config.toml
model = "self-supervised image encoder"
train_examples = 203450
method = "byol"
norm = "layernorm"
norm_position = "pre"
width = 192
projector_out = 256
steps = 4100
epochs = 2.6
Rows from block 7, named by matrix and row number. Each number is 128 + 24 x the weight over its row's rms, rounded and kept within 0 to 255. All counts start at 0. Numbers have three digits each. After the name is the row's rms in percent of the matrix's.
# fc2: MLP down (model.blocks.7.mlp.fc2.weight, 192x384), inputs 320-383
fc2.0 098:116149127142126146159106084160146126145149121139098118130161144110095128122145135134123144136171112126096155148155129134100114151151120122105091128152198086098169122125108100159110139183121135
fc2.1 105:152122162103129138128102170149131124102104125111119109107092145138157157105127117095114146050035136157099152135108107090136092116146125102109109124111174136155106123141113105106154107149118142
fc2.2 101:133144109121146135104113101169134124099135155140112099141132133095137130108171156143161150058084093120129102156157114093135095153099150137130126127140123159146147148155093100147109134142100146
fc2.3 103:099155093134137121138111156127107153147147107106108093133155120153121108161144135135111126110007099114167155144104122136149098123104094096162107134114112125130120129148141113115096160113102155
fc2.4 104:100114119095160185129150178146095128114166148132132134082151139135159134139135103157144129134028113144143115151142114090081112098144150130147106140119144085110185120132109122151139100160138106
fc2.5 101:113098091109127073113135116111120169126169140143111105145159094148099121159141136142105132135085155131100109143096109132095105173153144137099132158125095092111108131145146134108154154107144140
fc2.6 103:091140110106128124101144111131136155164067145147125153163167104125127098156149157113101095150212110114170139153115151164124152159082080156146093115152146174150162125162154114158150136115102146
fc2.7 097:170155122100158074138148115139155159150099144137144099159109148162127110142118117136115148149159104138140109146112147138154140151114148149119153126161128182106097145121118119112131166128150109
fc2.8 099:091140111147105156134098126105159158133121108161129130104123119134170149147128113159160141120155150100100134115141099149098141128107135103153088099106154110087186100132111120096144118122097116
fc2.9 104:153103103135148137138106080153129146106156127137125155147138133099101196093120129134097134139133145129114104109134136117127103143118132142105149100149080070107144109153157145096102128105135141
fc2.10 106:106110111150138123135163129111158101158086112151122096165130159098113158146124121160130115136222158106148105118162108142162143126108159121145105116103099155107139145096141153142162124139146162
fc2.11 103:167147156106128109147140127129096171123115156158138110126104117126135153122138143155146150095136100105123128103094150130106095142170131117135117154103114159145148160153150125128153152155119134
fc2.12 100:160120142138155130140118189099091143102152161119134147129142127132131125132171132113144140068016144135104118152135122099116101163165140102120158148104171101154114161144147150151129122166129099
fc2.13 099:134141143126107121115160128125112126148151088124107144114132127131150158116150089101136134076092152106147119166122133101087096113100097148145102163132135088111124117161094115161114128125140151
fc2.14 101:144162150119097183130104106132134121117106150143135140144124142144112153131132142143093126158146125113107160125122156182131122114123120128134099160126217082140128088091149120125123154106151148
fc2.15 101:135110126152159106143120078104100122150142101139118087142150167097105095147173100140160154162090137110131102115104153147177110141133157121129118168117090104132078112112126154155148105151134105
fc2.16 098:126148114138106119114159133117114130098094091113144077135167140151135151137132126108151097123049124158142149117140131140131089143158133160158116126093088097128076146160136124109134134132101117
fc2.17 104:131101133114148147140121110107106118114089117151101125104151125097100128131154125142135146104125152122143145134112111092142143105122119108117149135108081178145193129126133158103121116169089101
fc2.18 100:118101120102147141106091164111129113089146162098136181119120107129162157124160086139115136088174107120091098095115129143122145102119135118129144112136214131114139092143158129145150145111126113
fc2.19 107:134119146131109113154158073116131113107180115144145117109118155109126150128149164157126121204147156142111094111133146122102113161139120108130102102113076137110137113152105114114119124171134139
fc2.20 098:101140090128151097102152066131141150159143150159105142093117138112134144124086146145153119184162148146118129162123153165153132127134118164146140154094108092110124129133106127148107146137108155
fc2.21 096:102101169121105121162133120154175121133094105118091155127157122113130149098130093114111141137123150132163139107118123124135127133096100126137100156099205082130129132116108136149115133084111142
fc2.22 102:131158146123117125102161160107113141115110129116113099143137121145151094133117142140163114057148126109141127112158100133088125130139160101118137156156128138168126127136104147155136147057115141
fc2.23 103:143114155136092160154094128100093135127099139135106120118158160101122136143165106130136129110028153134125164110150108109163124120134095141101120131137133147149121146149121126111116131105155102
fc2.24 093:126103097120118098159130154114149159144148163169113131125109155135154148127151106103115115164140105094110109126126093148149111107140110157166116144097102189152054128166097149107154114103119145
fc2.25 097:127116112155161069110118125119086103162193104155119137141161105108097133144124112122097100097093109151092124155100117067117168093107106099104155112095144118151141128109139157119122137149086131
fc2.26 099:148127093101153105143126111152089101142097127157142116115112136122121099117140144163103145097077094135124123111134128132160110120161105123133136095121051170102097136103144100142160105092152115
fc2.27 100:150146087137121125131143205129099163153184129092103131159132127139135166156102144127130125102195124133134133100114115111147147164151166101094126161135196095127185143133134099159099156131126120
fc2.28 101:145097105097139072094119111099144129124125131092120124101121097134114162109139148112144111177131144108124160150129120146156158109129131124100102130116136062101160127134105129159100104137110153
fc2.29 099:099164132134115173125106123092145109110072129162137117122105109156115090106107159106137123056127137098111133138113145157096154109143107152153162167131110131143164153142109141132115141142143157
fc2.30 101:139140104134152167107127115105141120156082162149172125137154124133129122133116109096144131170222105122158134148161117129116133108158153118105115150107175138125124133164168152155166150154108095
fc2.31 104:145151112155094161156093065101146147133104145143114158125138133100093123121143083144157132146114153149131105128117137150136117134143102124118123141113090115147129130127155153109123135149103094
fc2.32 101:152140145120105152107130129128152142093161151130162139116113090155127129143143143115120149101082116155093104140116129155133108106120139144124127091104191084153091095143098133110108115127133133
fc2.33 100:126134156105110098154142133130151152127208121146146162150118090112114128144127111139122143068045114108110111152122140106126121148157162108137127130124199126104100158103097107140149155147115150
fc2.34 105:134115147117108065129156108149113106138132140129086157137092099122087131138085142139120105171117121126102124154091087125112161104146153161158122138097086085155111095147117121131109098133161097
fc2.35 097:142160161160153131138099135134132104143161111149161107142147090117165185127134115121123104127171110113160169113122165141151133167128134113153112110134173129103129108132138092142136100127131155
fc2.36 096:132131111130104157145106127105126120143152164100121152099153095110110153116159091134109153119193122108095136122109103152108104114114136091137164130138205056105154153114122155108163159134094147
fc2.37 100:121130155158156132141116112115115114098123133120123145121139133102089153110142153126132140203155091113157112111121146151112117157108154105132109167124110108107149142128134145130106110169160099
fc2.38 098:118136130118120119108120140133126103095059098129107146113105086119124093125145136158155096116137141138147135127118112171145101106094153154161126141129198116111153139118106128130161118097104110
fc2.39 096:115117095107090080089141151156099132123162167142114166153145098158143119130120122101121142083096122118149132125128087146151126108113131131167142150149194134142085114111150127146098090097137120
fc2.40 096:105135155109116159137096149128092135100183102105125154152142165112154156141117133108153125131098159100162109124116121095095113107147108124097121139148158108084179129156173144104149129114154102
fc2.41 105:121110108116121156127095155131158133128116159160113139140152127116154124112111119136125108116001143124128133111133104148123109096104109108104109141116146092136102117125156125136093129148117094
fc2.42 094:149155138155101107106127123098125158105154147141099129103119133119137102169100101165135125177198100158107112129154109143112097126099097131143112111101152132162065145110097100110094127140161116
fc2.43 098:099142079108127081095139150135120090146089108148103155107159108160087100124128129154125131142040125151100133128125126109081136141087143134092155104124100123148143110136118139142155151148157142
fc2.44 100:120155151124146117131164129110126097129069113143121151124147104133130190144159136154125151186226146126128107161142108129138143123110088106145108139133082131114134148157135092123119114181112127
fc2.45 099:098144148110141144144147128136129133135137134122097098117157142123178128129102105110140142085068145151119098149096107088137163128148133093141159125097145086093167091125142119142092092144099113
fc2.46 099:114110091124149159135152178124163114138155136115142135126154150156135142112141103126154097094142149130119103113150128133120105166112119130153122163103146106097121114165102117104155149083140131
fc2.47 100:112150119151124120138103140163141096143146096130094125114120113159104117165133092117119119073140142164119107146107106136133145148140161131134157133099191095144115130115152106136149103092107158
fc2.48 101:128101107151116120148155161159151155158119155159155108151123137100124102128126080132103160120017143135099146114157122113136102121174149122121123123109168100122149125128101145106109113177147118
fc2.49 101:146113108119109166139104160113154114112108108143114133160102108135140119098132098145109134101160160099109141102102155172116102121104162123123098151130168127098129144130142105135105141078106128
fc2.50 096:162142104144164175135108131105133109096091106120149138116103149150096112164169134107092142148179156105113107135101142123149168153122154162100116145098110137110150143120159131160102101097101101
fc2.51 102:104133141119113118149125084107162114110133102128120146141151149105099124104131164107158122139113139105147096114138102103156101161112098116103147120100115101102140113157119125114112109138132127
fc2.52 102:116151139133157099145112062139168143137158100163083118135148099131088097140109141130152110161142145116116147124125151170115133142122158143135133156094117066137085106096110122156140157141115149
fc2.53 102:131142134097155170114101166159123147142121098138128100154155110093106159132131105111147140083151121095149118130099092119138115090092121144151103135117131098106203156094145119095112117168123153
fc2.54 100:112126098093158121136122183136115103112120139154124089155145143101121144126105153154113119123077116162154106160088151117142120138150102144153114153148198085119150102137127133152138154104119127
fc2.55 101:098156126121119141116110096114116090106175124151094127137138135147161121151104122171140105150151165132166150145131129133167138113095146158116168115133153144148141105123116099169099100122111100
fc2.56 094:128107143102133128159131129122124111138156116099162136126100105135131170092123097135140104154146143100149098131105107161127145143147104112157114103113152138120088091140143163141150152127104094
fc2.57 100:141132150147160113151108114091163161143098090097149132141128141108099083125102128111100092141205130105148142129119156182136142124123155104127093150111164134110109136166144128125168146123151133
fc2.58 105:105127136140157140095136123115133152135083150130129163151142156114159155111130173144146130136188115146136095144142108177087142158165131159089100163148176130133203101100158136129141143078108095
fc2.59 101:109141155143137089111145125135140119096176136110116148148130092115157107113094082144155109093058102116145126138132110141148155151144154135111113132115197112162148147159114111144125128135159095
fc2.60 097:145170136143110095139095124112109095114180151096086139115158101149136153132106146148110129154145116099110105159140149160165118147111148107147136143153202104120101121093119144120110087161161137
fc2.61 099:158114111126147111133149095115118151113108105115109125120134168166166051103141125117124097058076145127153119126141097154123153134155139149152119120157104137097125146140099124158144103067110138
fc2.62 096:116090114152101175103133096129120106112104130121116122080133118095149143137114137121139108105160100105141123134160140112132132150100087125112148135124176090148111139126096099134122157152112139
fc2.63 096:149143151110118121119111126128157151122179111147096127093172154088139152144091116119114109167129160128160151135137119129114148128159111149108158103106171097126143123126098126138112098171132119
fc2.64 095:102162118150123121104103182118151109097167124115158146124134170117165132137132097153115119101034149159124090142149132112164128147142139099154099146107070112106070088122137112134106112162143155
fc2.65 099:119140112138101146152157114145103165149090129127102152129139165112115088103158156134156113075173126103092132140139139141106106133145144101113117101097072171109081162111119127138151119154152139
fc2.66 097:103135106125122155155151148131148096140114107135147114103147120144159112102158085160098147145074138096134137100100134115106117159130116149104127140093131108118108161129095100141086100098117138
fc2.67 103:162129113159136163122154138132112155106121161110162140091104108110119188109148086127102144135172143123102150097138154165090144153160140172117157095116187100123128093129112143120135115138133098
fc2.68 103:108090093129172139133151142132164154134174113136152088126163168153097161140107153119130128107080158166141117118097139130143107123123121143113139139165088153095169153161131160109116102105107145
fc2.69 099:152111129128120159155121129152111132164171105162135150102147139135118141149122119121122094190050116095100136093126102099113138155143165098137110120108127129164135152120159096097135112143151087
fc2.70 100:096121102131110153116135136132156100129116101148124143109098122124167139102107164121115144062106113123122105141131151083158141130098135110122119123109074154124156139119126166152093111110108147
fc2.71 100:154098099122115148145123168103148101110170121119162152164107150112146171142146161107102137082125128113113118119145108112136119128141152106093094101123137120095118113117134149129115139083157130
fc2.72 096:156140151134136132114088067162131098159148149134116158136138118109102178135132112116120157157209138150128146114117103151111121138147137139140143163117130103138192129115122153148100156133128154
fc2.73 100:119132134109110124102101139128167151134094142128131132124137158157164118120100128121111139084128100112108113104109131177128127148091089130111120096125169166136169167122130155138158145136144114
fc2.74 104:121134111113101158132137178118116126105095165129136122162086103121146108139104126135147151068128154121108117158123100157122149165144139118129098092108092188157118153154108126104162128081152104
fc2.75 104:141129097156148149099127136110121141159170136106148162104142108133091153104153120106108118201163134129150157149123147130165138130127146116141116135122191080119112141098155142128129152114122150
fc2.76 106:115154145128101171097132106150153112154073108145122119149096115155118117158110147096153160095011118132147106091164111093131157111105123161130159111158172091143135137125142108149134108105106095
fc2.77 098:124124129101147130161116079098149142154159122139159131147109152122122172118142095130142144181130157136134094122096139118131104160128131124100145150139114100090140128101097140136125123150129156
fc2.78 099:144155116110153125129155072157124150122078111107115150131095102123133126124145120095103146090169161160135160091141125130118133133107125120103161151105100166109140147145162103145152115146135152
fc2.79 101:122118118104140172101163143157148147131142139116146150103130112113163171129116128120148154179155109107144116124096161156150108163152153140123130111107187050147136149160117116123150164137102151
fc2.80 099:124108130129156158150096096113106145122095141160103136148134143106128075147108156137140098069043144144139105097104101151162114128127119087126123130127138182153122130157115118129150159113095143
fc2.81 102:117164137093153117115153109156113157161132110122145133140134101106148092127131104141135104103087126118132166146139131107116139146159170162103107114161108133125071161112090126131157139094133124
fc2.82 100:107128165150121108144129137143123164135077133142114139110109090135163114101162111148100137062120103147157151142129160138093134151097136124149100135159108117115131119147146124145135094155146096
fc2.83 103:107143135141097150147122169129124130159188145112152095137144107128150132133152107154102162085055134100120128160144163092129093154114140151122121124092139106135076128144107124143127109062112143
fc2.84 099:125144117101133135096094114108134130121162153162152119091110143158144173113149118141121147114208135155117119143154162149149115137094129122109095154136123160108197154110098143133129155133092115
fc2.85 102:153103151106147122104147127146117158098104157146133147156121082134126181131122141141130123160195123100141108136087144148105144108115125124100112093096078085153130156123159118139113159113111140
fc2.86 100:088125117132100133116134132126140113155107121138104109123140087117137122119101140114133132093154095114110153153097161123150127129134149098149132090132119098101138144125153125159144140182141162
fc2.87 095:144147120108133078124115098125133165120155137147125087108098086161125088128110164150130149191070121122125110136112151123163104131164102128159137110159043125107070093135163125144109105149148097
fc2.88 089:097146119130116144159134126142101134129107136110163140101124126090129108140120143139113116087082097149135104106122134109137156160125126089163124113131070191138141139155151105140162153147121138
fc2.89 090:142110088146128152154116130156111122088123128132092108102108115097121172153122117141100104148128143158161149146129099114156090130126102119115134131095093075164088143131148113135145146139111096
fc2.90 103:095105155159121169116122176102143113103133109116098106090137167138114108151154118157127121077127149134118107101165152105084144131113137141128131121119146114150140134112142136105136128163101139
fc2.91 104:164094102154121100129136066158118156145122099104151086120112139114116120130112131117093149134066115101117127094114123112133103101169142117129144102158063130159108145118124097139144113076144114
fc2.92 101:125109172115134092116152125176151132103109150113102146139159156125110095094155118100109131095083143145167171137158147107138172099116146103131102108132101156118102132140125107114165130122132113
fc2.93 105:157144119134118119158137191136115166154113127100146102131146134154106102096123125133155115128161124118093116143118104150100151131113124139163130113166158149142136143118105123123156117101090133
fc2.94 098:150119125158125167138148075114143119156106133120127101143110135157131143116123121119130108104175110129143154113096100162150111146121117159142137136122156061140170155148128126122108127138108138
fc2.95 096:092140084129116114095123134162105099104167144100151147129100166103092135113133171112103125158151141144081100105101135126122134155162147144130146164104140152118122126100127128104141120053144146
fc2.96 099:139103146109151094102117100153152128119043156094143125159098102140123167168159128098151137131178149125124135135127161133128143151151167129095135131103058100168154158098154137136132094102106135
fc2.97 096:151135111104144086111156106145147108137078124154118081122127125099166111136130123130120134134095096099140117102143119143104157118108138106148097108132047121126131110142091134141119104099093153
fc2.98 094:108103151143152128134110077099137106159156129113137171103121124155111116099142159160102142178203158137140136147148134131160093131109148126094088111143104107152138097162102157157155098123153129
fc2.99 097:105136124093120130139142101098144158142152145144145162167115101096094141149102109110110115153197131113095124127140124114083124164132104107098156102099121129138172097108167099103150102104117092
fc2.100 101:106116122149120132159152156132113154135143149109168116102145157122148188100143120126115088168162152129118103142130094157161148156132129113147142109105157112113121142132122144159100111085135112
fc2.101 105:092149127101092089109157063130152098107168123098137146128101144106154114123150178150150110138106134099137145159108146154159156110102116124141115107140068145115132135140163111133107157120127098
fc2.102 100:138105091130101078143101111117117140106110139117149144136136119144131142116111148158103152156121107103126144125091149157122130153120156144106106168137115105162097131104104107104127114094163137
fc2.103 098:114127138160149121149088116123121109107114109118136145165137127162125139118102112153129136179240111147157116134127133120157156141140153117136112110105082142119115138094132095149100099143139099
fc2.104 104:115145138153127134155152096148121141108121110140120140114101112091133089138156134100107094097091143143153149123107097107135143134101150149114164118104075129134136132131122147111108141132130123
fc2.105 095:095147141136094159145118163104130107107142100135114156150162095114150162153139096136169109139118107128154115155127121096153148146155155107128128136131165104112147098120120123138093149073124106
fc2.106 101:099152161143139149139108156097097134116160115109144140105117159104150135137122137103157104107017094101114121143128155118144121155126138120157156125133122134116117116140122155163128103096133143
fc2.107 095:145110141154132127162098125136152133137114110161137146156126128111152119160087156149121134114188126090119134131148132157113095134140124122161136139146223075164165107158115114106093122122126105
fc2.108 100:103108106125110164112138132127156138097138152131127158096159100135147159110101099144159101096165132105131095090141137162109144101148101138160163100160166096127107086152105099101161119166102109
fc2.109 096:144131141135122136140131142118152115113083163125117105147095142142132084119152134118139103091062124130140161163112105062148091106134096141124110128152138142139151143111105161148117102149142117
fc2.110 101:128113092096102157110098174113091112094155145099106092132121133160121108142137146145147154081135139102099087141111103145138151131125162151102105141127152144158152144114110125153147122140138117
fc2.111 099:154120127106143081139116108113123141155146138157127119163140162111147080126142158139121110156104132140149118100114128142122093107134125144116140135103123098150038142137112139148164136097160139
fc2.112 101:113104130126140147119110087088136106122161094158121086135140157149141113115156118156147155173144102160086129115143164119133117142169100105153119118155108190119162153150167102119128134140117114
fc2.113 099:094136140111111170117146070101161165152153161112141144148102137088143171159159120164119094186148106106104107161128115130153118127128159143163111113147190089153171110118132101165157126138105158
fc2.114 101:133159116158111176117147150143133107098062110105156103153141119108131115161126109132136156105084151120111151093129134116128109139111139111145167108134124165104106127129158094153123130116104127
fc2.115 105:136150167111120101135139138115090129133138156131143140121108099167147096142133132116156109100132146107097112145128125153120140147122103155152156139107123181140112134158116154109136115073124105
fc2.116 103:159104159131157173133096153125100151138082112107143129149140146095150083162109142145150138083132146129142111132162164137105102158112136108124138151098115144106190144124115105135163135130087143
fc2.117 095:143125140128141126098100072126166145100132155133095141137117106107110142110114108132126128121159140102150148103099162139093159153124103110154107120148059140147139161147141119108143101193156158
fc2.118 103:086110104127103177126099138100116098098111142119164124127159119129107101138115135107119136112061136151152102117144111142092127131088146097156098140144175096115149145115130165102149107182116135
fc2.119 098:098122117100119069157124125141133153095092124130116144134095118143163101123133127131141096129103108114142124100161146088147138144151146128147128123100048161136130121110110130108111121132139093
fc2.120 103:128161154133126141091143130104099126130129139102139147110161159131106178132141112114120152117123093143125128108126105120077105135093140132136142092115139170139179124133103104137117146155129142
fc2.121 101:119094133117104129100124116127147157157222104109105116124115120121094131135156101160099104132092136135143163123100141140116127164093140146140150094111120094095082091102118153097142134110116150
fc2.122 096:158140102100100097140160130105110100131088119147133109148113120092121144127088159154137143141186152142129107120107096111101122136152113097097159165127060124113114146158102145129148150136129154
fc2.123 096:112132139137133139140110137120142126127150153113135093130127148140103128144134151157151119078059111144138148087117134088114118144157087127168099113134052148144146119136110106140112142137121100
fc2.124 095:107160142102110107142124172124139132121172113156140122137134163116143112117131125162095093167045145133148091109154131132177138101106105102111131159097192091119096154090133142110091161094141089
fc2.125 102:114145122140150142140109120153146151098148145130108120152117116104122146102157114125145128140174103144102135141112154170093098102165096103144153124103193102150091136105105117093144148108142125
fc2.126 099:160114100140120088120110159102141161088127137094136100105120118134160119123153120157104098148006126101100104153098164107096155140091098119137160148119133103151126109102114130138122132172134130
fc2.127 102:152149104102109131123129055151141117139091153142134157109168119133106134116121120122148142170071146156108120159160127107105163116149135141103119149115070145131139143110105122156136109118152157
fc2.128 101:108157165150094142107129183116111112125126100103122139139155122113110116105165134135132103103168146149129094145095114110094118113154151082156149107152180115149149129123125121150153149115145108
fc2.129 097:113120111103154151156164143158114120121115152132098107118137137140150093117120140107135149086054095119123144118147112130162144130138137120113091098102170174134124107098135125151121146132143127
fc2.130 104:116095108126110082128102113111150100103135158143152114120118126141111148146134167145133121180159116141107110090088116117099101124142102141101088120127051162129095155133124113125107127133111151
fc2.131 107:093095135130119143146145095136124160145059098118102157117128094125121159134102141114132112140241126106102113155096098148135126127101153132139132142114076147156119156145113127158124116101093142
fc2.132 098:127147167126116158124124156117152111117141155124111137118100129155141099120108122096113153136085117158129120131148088120116157137081150121145117105109119125122085151095119153158105130075093146
fc2.133 103:111119102157128145151145126090138144095161158092102145144136111101144149166126096121094123101124112118150152140097141100098135116158107143112163099131152136109118124160097116112150150186101164
fc2.134 098:132135147162106152143096128103130126120169142120103143154137127112155149128123132094122091138171119103121153095152115164146164106120107152090106151116130137158132160104156164126100102074152106
fc2.135 106:158112148147105108148162153110161126145128108108138120108130094104123093147114107116149112067084115143156106128144149155122103129110113117154112128114149110114096105130124095149128122122103148
fc2.136 102:124115138114122142111128167134100115131101141099108135105092117147128139139102164118119121096182119112113125108148102160134097118122119166152146141139201145104157127095112136135119147091121112
fc2.137 098:097151135115115075118153137156118104161168107120100156130158098148169166082097122157140140162158102108102110136105128125128134094128084117142115149103126163097099111151139095128124160077125119
fc2.138 095:120101134162146146120132199102117142112206125154148163096121117108133181128124174148142161132181099099089153116095120116116133087138159112158142116114168115099169111133137129107154102087167105
fc2.139 101:144135131117116135159150097135110118105092151130142157144151119133103107156108130093120141158091133135098120109111138097106162149138135148153134115135090127124138164102140145105118126110124106
fc2.140 100:140104113103113149117114092161140154146175142096143145165138152109118127133147113159161144160113103111103090093147105159158140150144142119095093102140175084134089117161113100156144107128141148
fc2.141 100:154155104147109095150119077121144102161110130142148136114142143106168115161136162152124089136158108136147144147142152160114135142152156129149141144126066180151118123134115112143101106113106097
fc2.142 099:159142130152105125161158098152148125112112137156128168100116126093134087159140148129114153163179128154106163111100102133163116089095131163112151110126116136100099092146148159119103140086118114
fc2.143 096:161160165137108194090151114145129100144148143124142130140129145096103128139126107118150094172213110152094145126096129121134127149121093145096103119114172118147144147092165093109154146165156110
fc2.144 105:104148096119116114152116091142114156095203137140086140137092079129164143111139093123131097148115126106113110154086100147171154123128118122134093122123078085145117104125106143123108097111139101
fc2.145 096:132102144128147117140150133120141166164097162141149099148154133098149118138136097114147114088053157147164108162127112125119128149167123109121143130117112126127085131140153101165135133139119132
fc2.146 103:120145155148159137134153167154104141124152138132138148161104150125107084145121140109135164050038155130141121116100126115112103136103125160121111122146150102156123140115091125158154099142100105
fc2.147 104:135130125106152105161122093095121113143130120153108148103148139104107122101128156114100132178192158127105155101109133149157120102113100134104150152102126152111156130126160111096107130123141114
fc2.148 101:109090153151121149111155073148123143164119144113098145155146118110105178140092166120120142163198121133113133167148163144143129149107132115124089103097129141095143141107131132140103160113157152
fc2.149 097:156091108141126099110098156103079158121165160087121149129152137130101128136118166160103102109090157164130129132121136106128109162154146118155128143095083161123093110156160164151146130101148144
fc2.150 106:106126125110095173097100179140113095145132096101112148117098095103157101135151142110136128069145153134165143156140113133135163135120137108158162142118175129151122092156134118120139155083119155
fc2.151 106:125151151106119158111121145111147158129151126133108108154138113126145137140142105101118134056019137097135150145111111131115128127118141092150148110125206097139098136134089144105141108151142120
fc2.152 098:158124108133121099130118082129120152141157142155105152128144115131146112167143146147131124184111135131113100150142143130136102159114105153105121112126112137111123152112154152113095119132111140
fc2.153 103:135157113156116107130119088144108105135178123100146126091115134132122161091117122136100153164138133152121129143094155127146099162161140142099106150160108096136135126151076136124118150164154129
fc2.154 101:095123110147098099158148150150155141102114152100105158105158136091100084168110097163149156091049120131135164113125138125131139140096086131163129104154127140105112155108127164133133132094144105
fc2.155 102:109115136127100132138136124153152131101171130158152156112133137131128113166095094153147140184105119156132156132152122109121165135144128146120145111117122096125068160156117157108137128151106121
fc2.156 100:119161158145137115119105149147135103125044141146155098142142129147151119133102109150154157091130099118132117112142109100140096125152115126105099124153122174128136151138105141095096110154091102
fc2.157 100:135106111149135144130099136135109124150117164126115098121131118127120068159146128115120098117060114090139115135162153131136103105108130086109125171091145123114110125093100134099095156146120128
fc2.158 098:112143107146157116130145131149105118141100137100150105118104156126133092152120157148134133124176119147128151149118101146122149125109146106158135161164059124138182145145103103154106125139130120
fc2.159 104:132119104123101162148158160111107107095097137127130098158154117127096083140122166125110160104117160138148127112118115131108109108115148149129126155109149181155114117109167145127136138094108115
fc2.160 103:092130091140137081152150185137139157134190125110106119104100076098141161127136131145103161157069136132149154134112142132123135149110164133138107099128165117128130138153124122104133141117151155
fc2.161 100:158130152163089093100156056099163096127119154130119089140113101130118105141121156101120100148061131145145168158156141132104135110134093141122142139127087186140129164146119143137113127101147093
fc2.162 095:139124145155131101091091153154123136115180139112156121159107158094121134142166137134139159106039099112138160131155105117129108120171126144112124141087140144102179133130160096110155114116113150
fc2.163 101:134120122127160159136095127125096134160122126121144104095101161131125132163090127099138123181225142119103114117114116134089117133141163115136130105123119089157165158120115109094158166125127143
fc2.164 100:149129163096120121124111149168139134102111126137162081089109144094156099144159143122117120070111112111127107134159104123142149161150114143152118144159093161110113119102125123121155112078100118
fc2.165 099:149163137149125113122119105146114117126085158151120169168160162129158134142130127153100116184191148123102168136162095157133151105140146106104154101144103100152139102131111127105141129150156100
fc2.166 101:138164105114128095133161135130115121109147134133113153122160144115112068166146153153148111091143133149123163099097104132133138127147097157118147099108125178143083117125087095125095109134131158
fc2.167 099:107092147148097116126140176153095102154108130159107119101099097093153115112134089155154117084085150153108094129135125142153109142146110142107140156125116150106159156141119127106107133174095092
fc2.168 105:148089115119140178115116174144138138136142109131155130113137154153152112090116162132140123084095110095104153119114131096124136129123133110138120155150152152098181143154110120106153114076096113
fc2.169 101:124153139102146157136160143111101159096151124100139156109118131164165122155127146133148123067036122143128123108129091115136130118090131158131159129165120127094086147098112095096153123144161136
fc2.170 102:151107133134140166152139145117158117094064145143134134109117107154105130136126149106093112122132103127109105117159161110068143107102108134143152136117184178133130124092155108132088117161139147
fc2.171 098:123135160120146125120123069092153153131155145142150132131097120159137111149099122119164124172132109112118142123110162137114124153117097116129157090104150125147218123109091135118121114100094159
fc2.172 095:113144125092129103130154071130161118100044147149137154143152101088125098147093154159154122120082129116152160108164107137166128106122158149160124122118075169119130159121130095167101165171128096
fc2.173 104:104108155159151082153124064166121137155118142107111130111132168115108176135112163127105137132165158145135115116129099141161126096148158130149107124151059154107110156124123113127162093117160153
fc2.174 102:154152124118137142108113101115161142157076148155136110094154094151140136134121104129098104091130110162093120159106098107143149111117148157141160134152068122099035132129154086105135112120148148
fc2.175 103:112137122139110115099161138149116093117128120166127143139147127115121147127119110118139101167186148147132151110125100132121135162137142153132160152097100145117111137151167107111171152085138143
fc2.176 098:146145145089131119160117075151121119094157168164114148131133145130139118108119149157101124164061139088112164152114106136125127092106106120155107149121100135137142135138150110105160118152115136
fc2.177 092:153156131129140075110122126156153117153150109161125091102125080151127086111126133159092150121087168144126095121100100074159112161123119156143147132156116119114096113143128160124120120114124151
fc2.178 096:161128097155106112105161097121116129101108142097107168159126138137135129118154119157141117170142148138131106154128162150126097101147116170117097101122063127141077098138110107161140103123124125
fc2.179 096:137107094151091104108114122127102166131135125165097123152097091126151097124137111108152154127093097152137147095089117113157127108113140100119132136128064163108110144143094106159102138126133164
fc2.180 100:152133126101118103105104070127155096160127098106139126138146114137121165129139126101115104150148150093149094117159103150164105157151133102096116155129167069102133125117125142113136149148143140
fc2.181 103:157155101114139131123098082150131120152131129115123122112160123133138177091111138155115130140247156152130138156131110109111149142099111099141163149140097126139160145144123102146130159112159147
fc2.182 100:139122144093137100154113189113140150148122126133123163114113140112106128128089126143151156157122162094124157126134156173165136115099156135133117119109154083122096097156124107112134154085163106
fc2.183 098:126130120129104166127156176099142124121109133157111172170120151152139080146100103158146109175167150129089112135150161170109119101126140115114102099126201107112131099104110165116103147151157099
fc2.184 095:155156140120142092101092125152099136145182116122161127142121089115157122111179143106099102153126141149132152158151120102142124095163105125142129100115128130100085165132139160145100128082143158
fc2.185 099:116112098125149097100102093145124163134109133099109147123129096143140116133148149104161151149071111103154091152131122117166120143116142105112133123127055109102103142137106113137134141108146096
fc2.186 100:133108093146151120091121104158127145152180116109140155104109139098150141095123124108107153084077150150145094149133106096117147109121130110149129114159130093118189109145128155100158110163115124
fc2.187 104:150157166148102141142092077129155167142035115129138129120153112149130110127129166111120106114159104160101106143128125147104141116153128124106163110135040154107105120088137154108130120098126105
fc2.188 096:120125110101127133117126114134115096136124109093134177135121144095133173138085123133146114149147100097101162151107098107127153095136146108127131146120170112127189096157148150088113106123140162
fc2.189 097:127159142097098120112156090150119140117114093159099166162119154112130124148090135098129131117133156144128153093151130167081129155147137115139125092143148131124165134117128102119103139134096142
fc2.190 097:134134160109108108131124112157177142157122094114145095128143174128165098120152135125139096147082107115123108096117103143158118125174168112112118167111114135157117107155119109122124135166140112
fc2.191 105:146134125123149087152112165133123115135170104150111145123120163105151111102140145148136159093102096156131108128110100139134118123134167128151127114117080172145177121123151137157129120090131140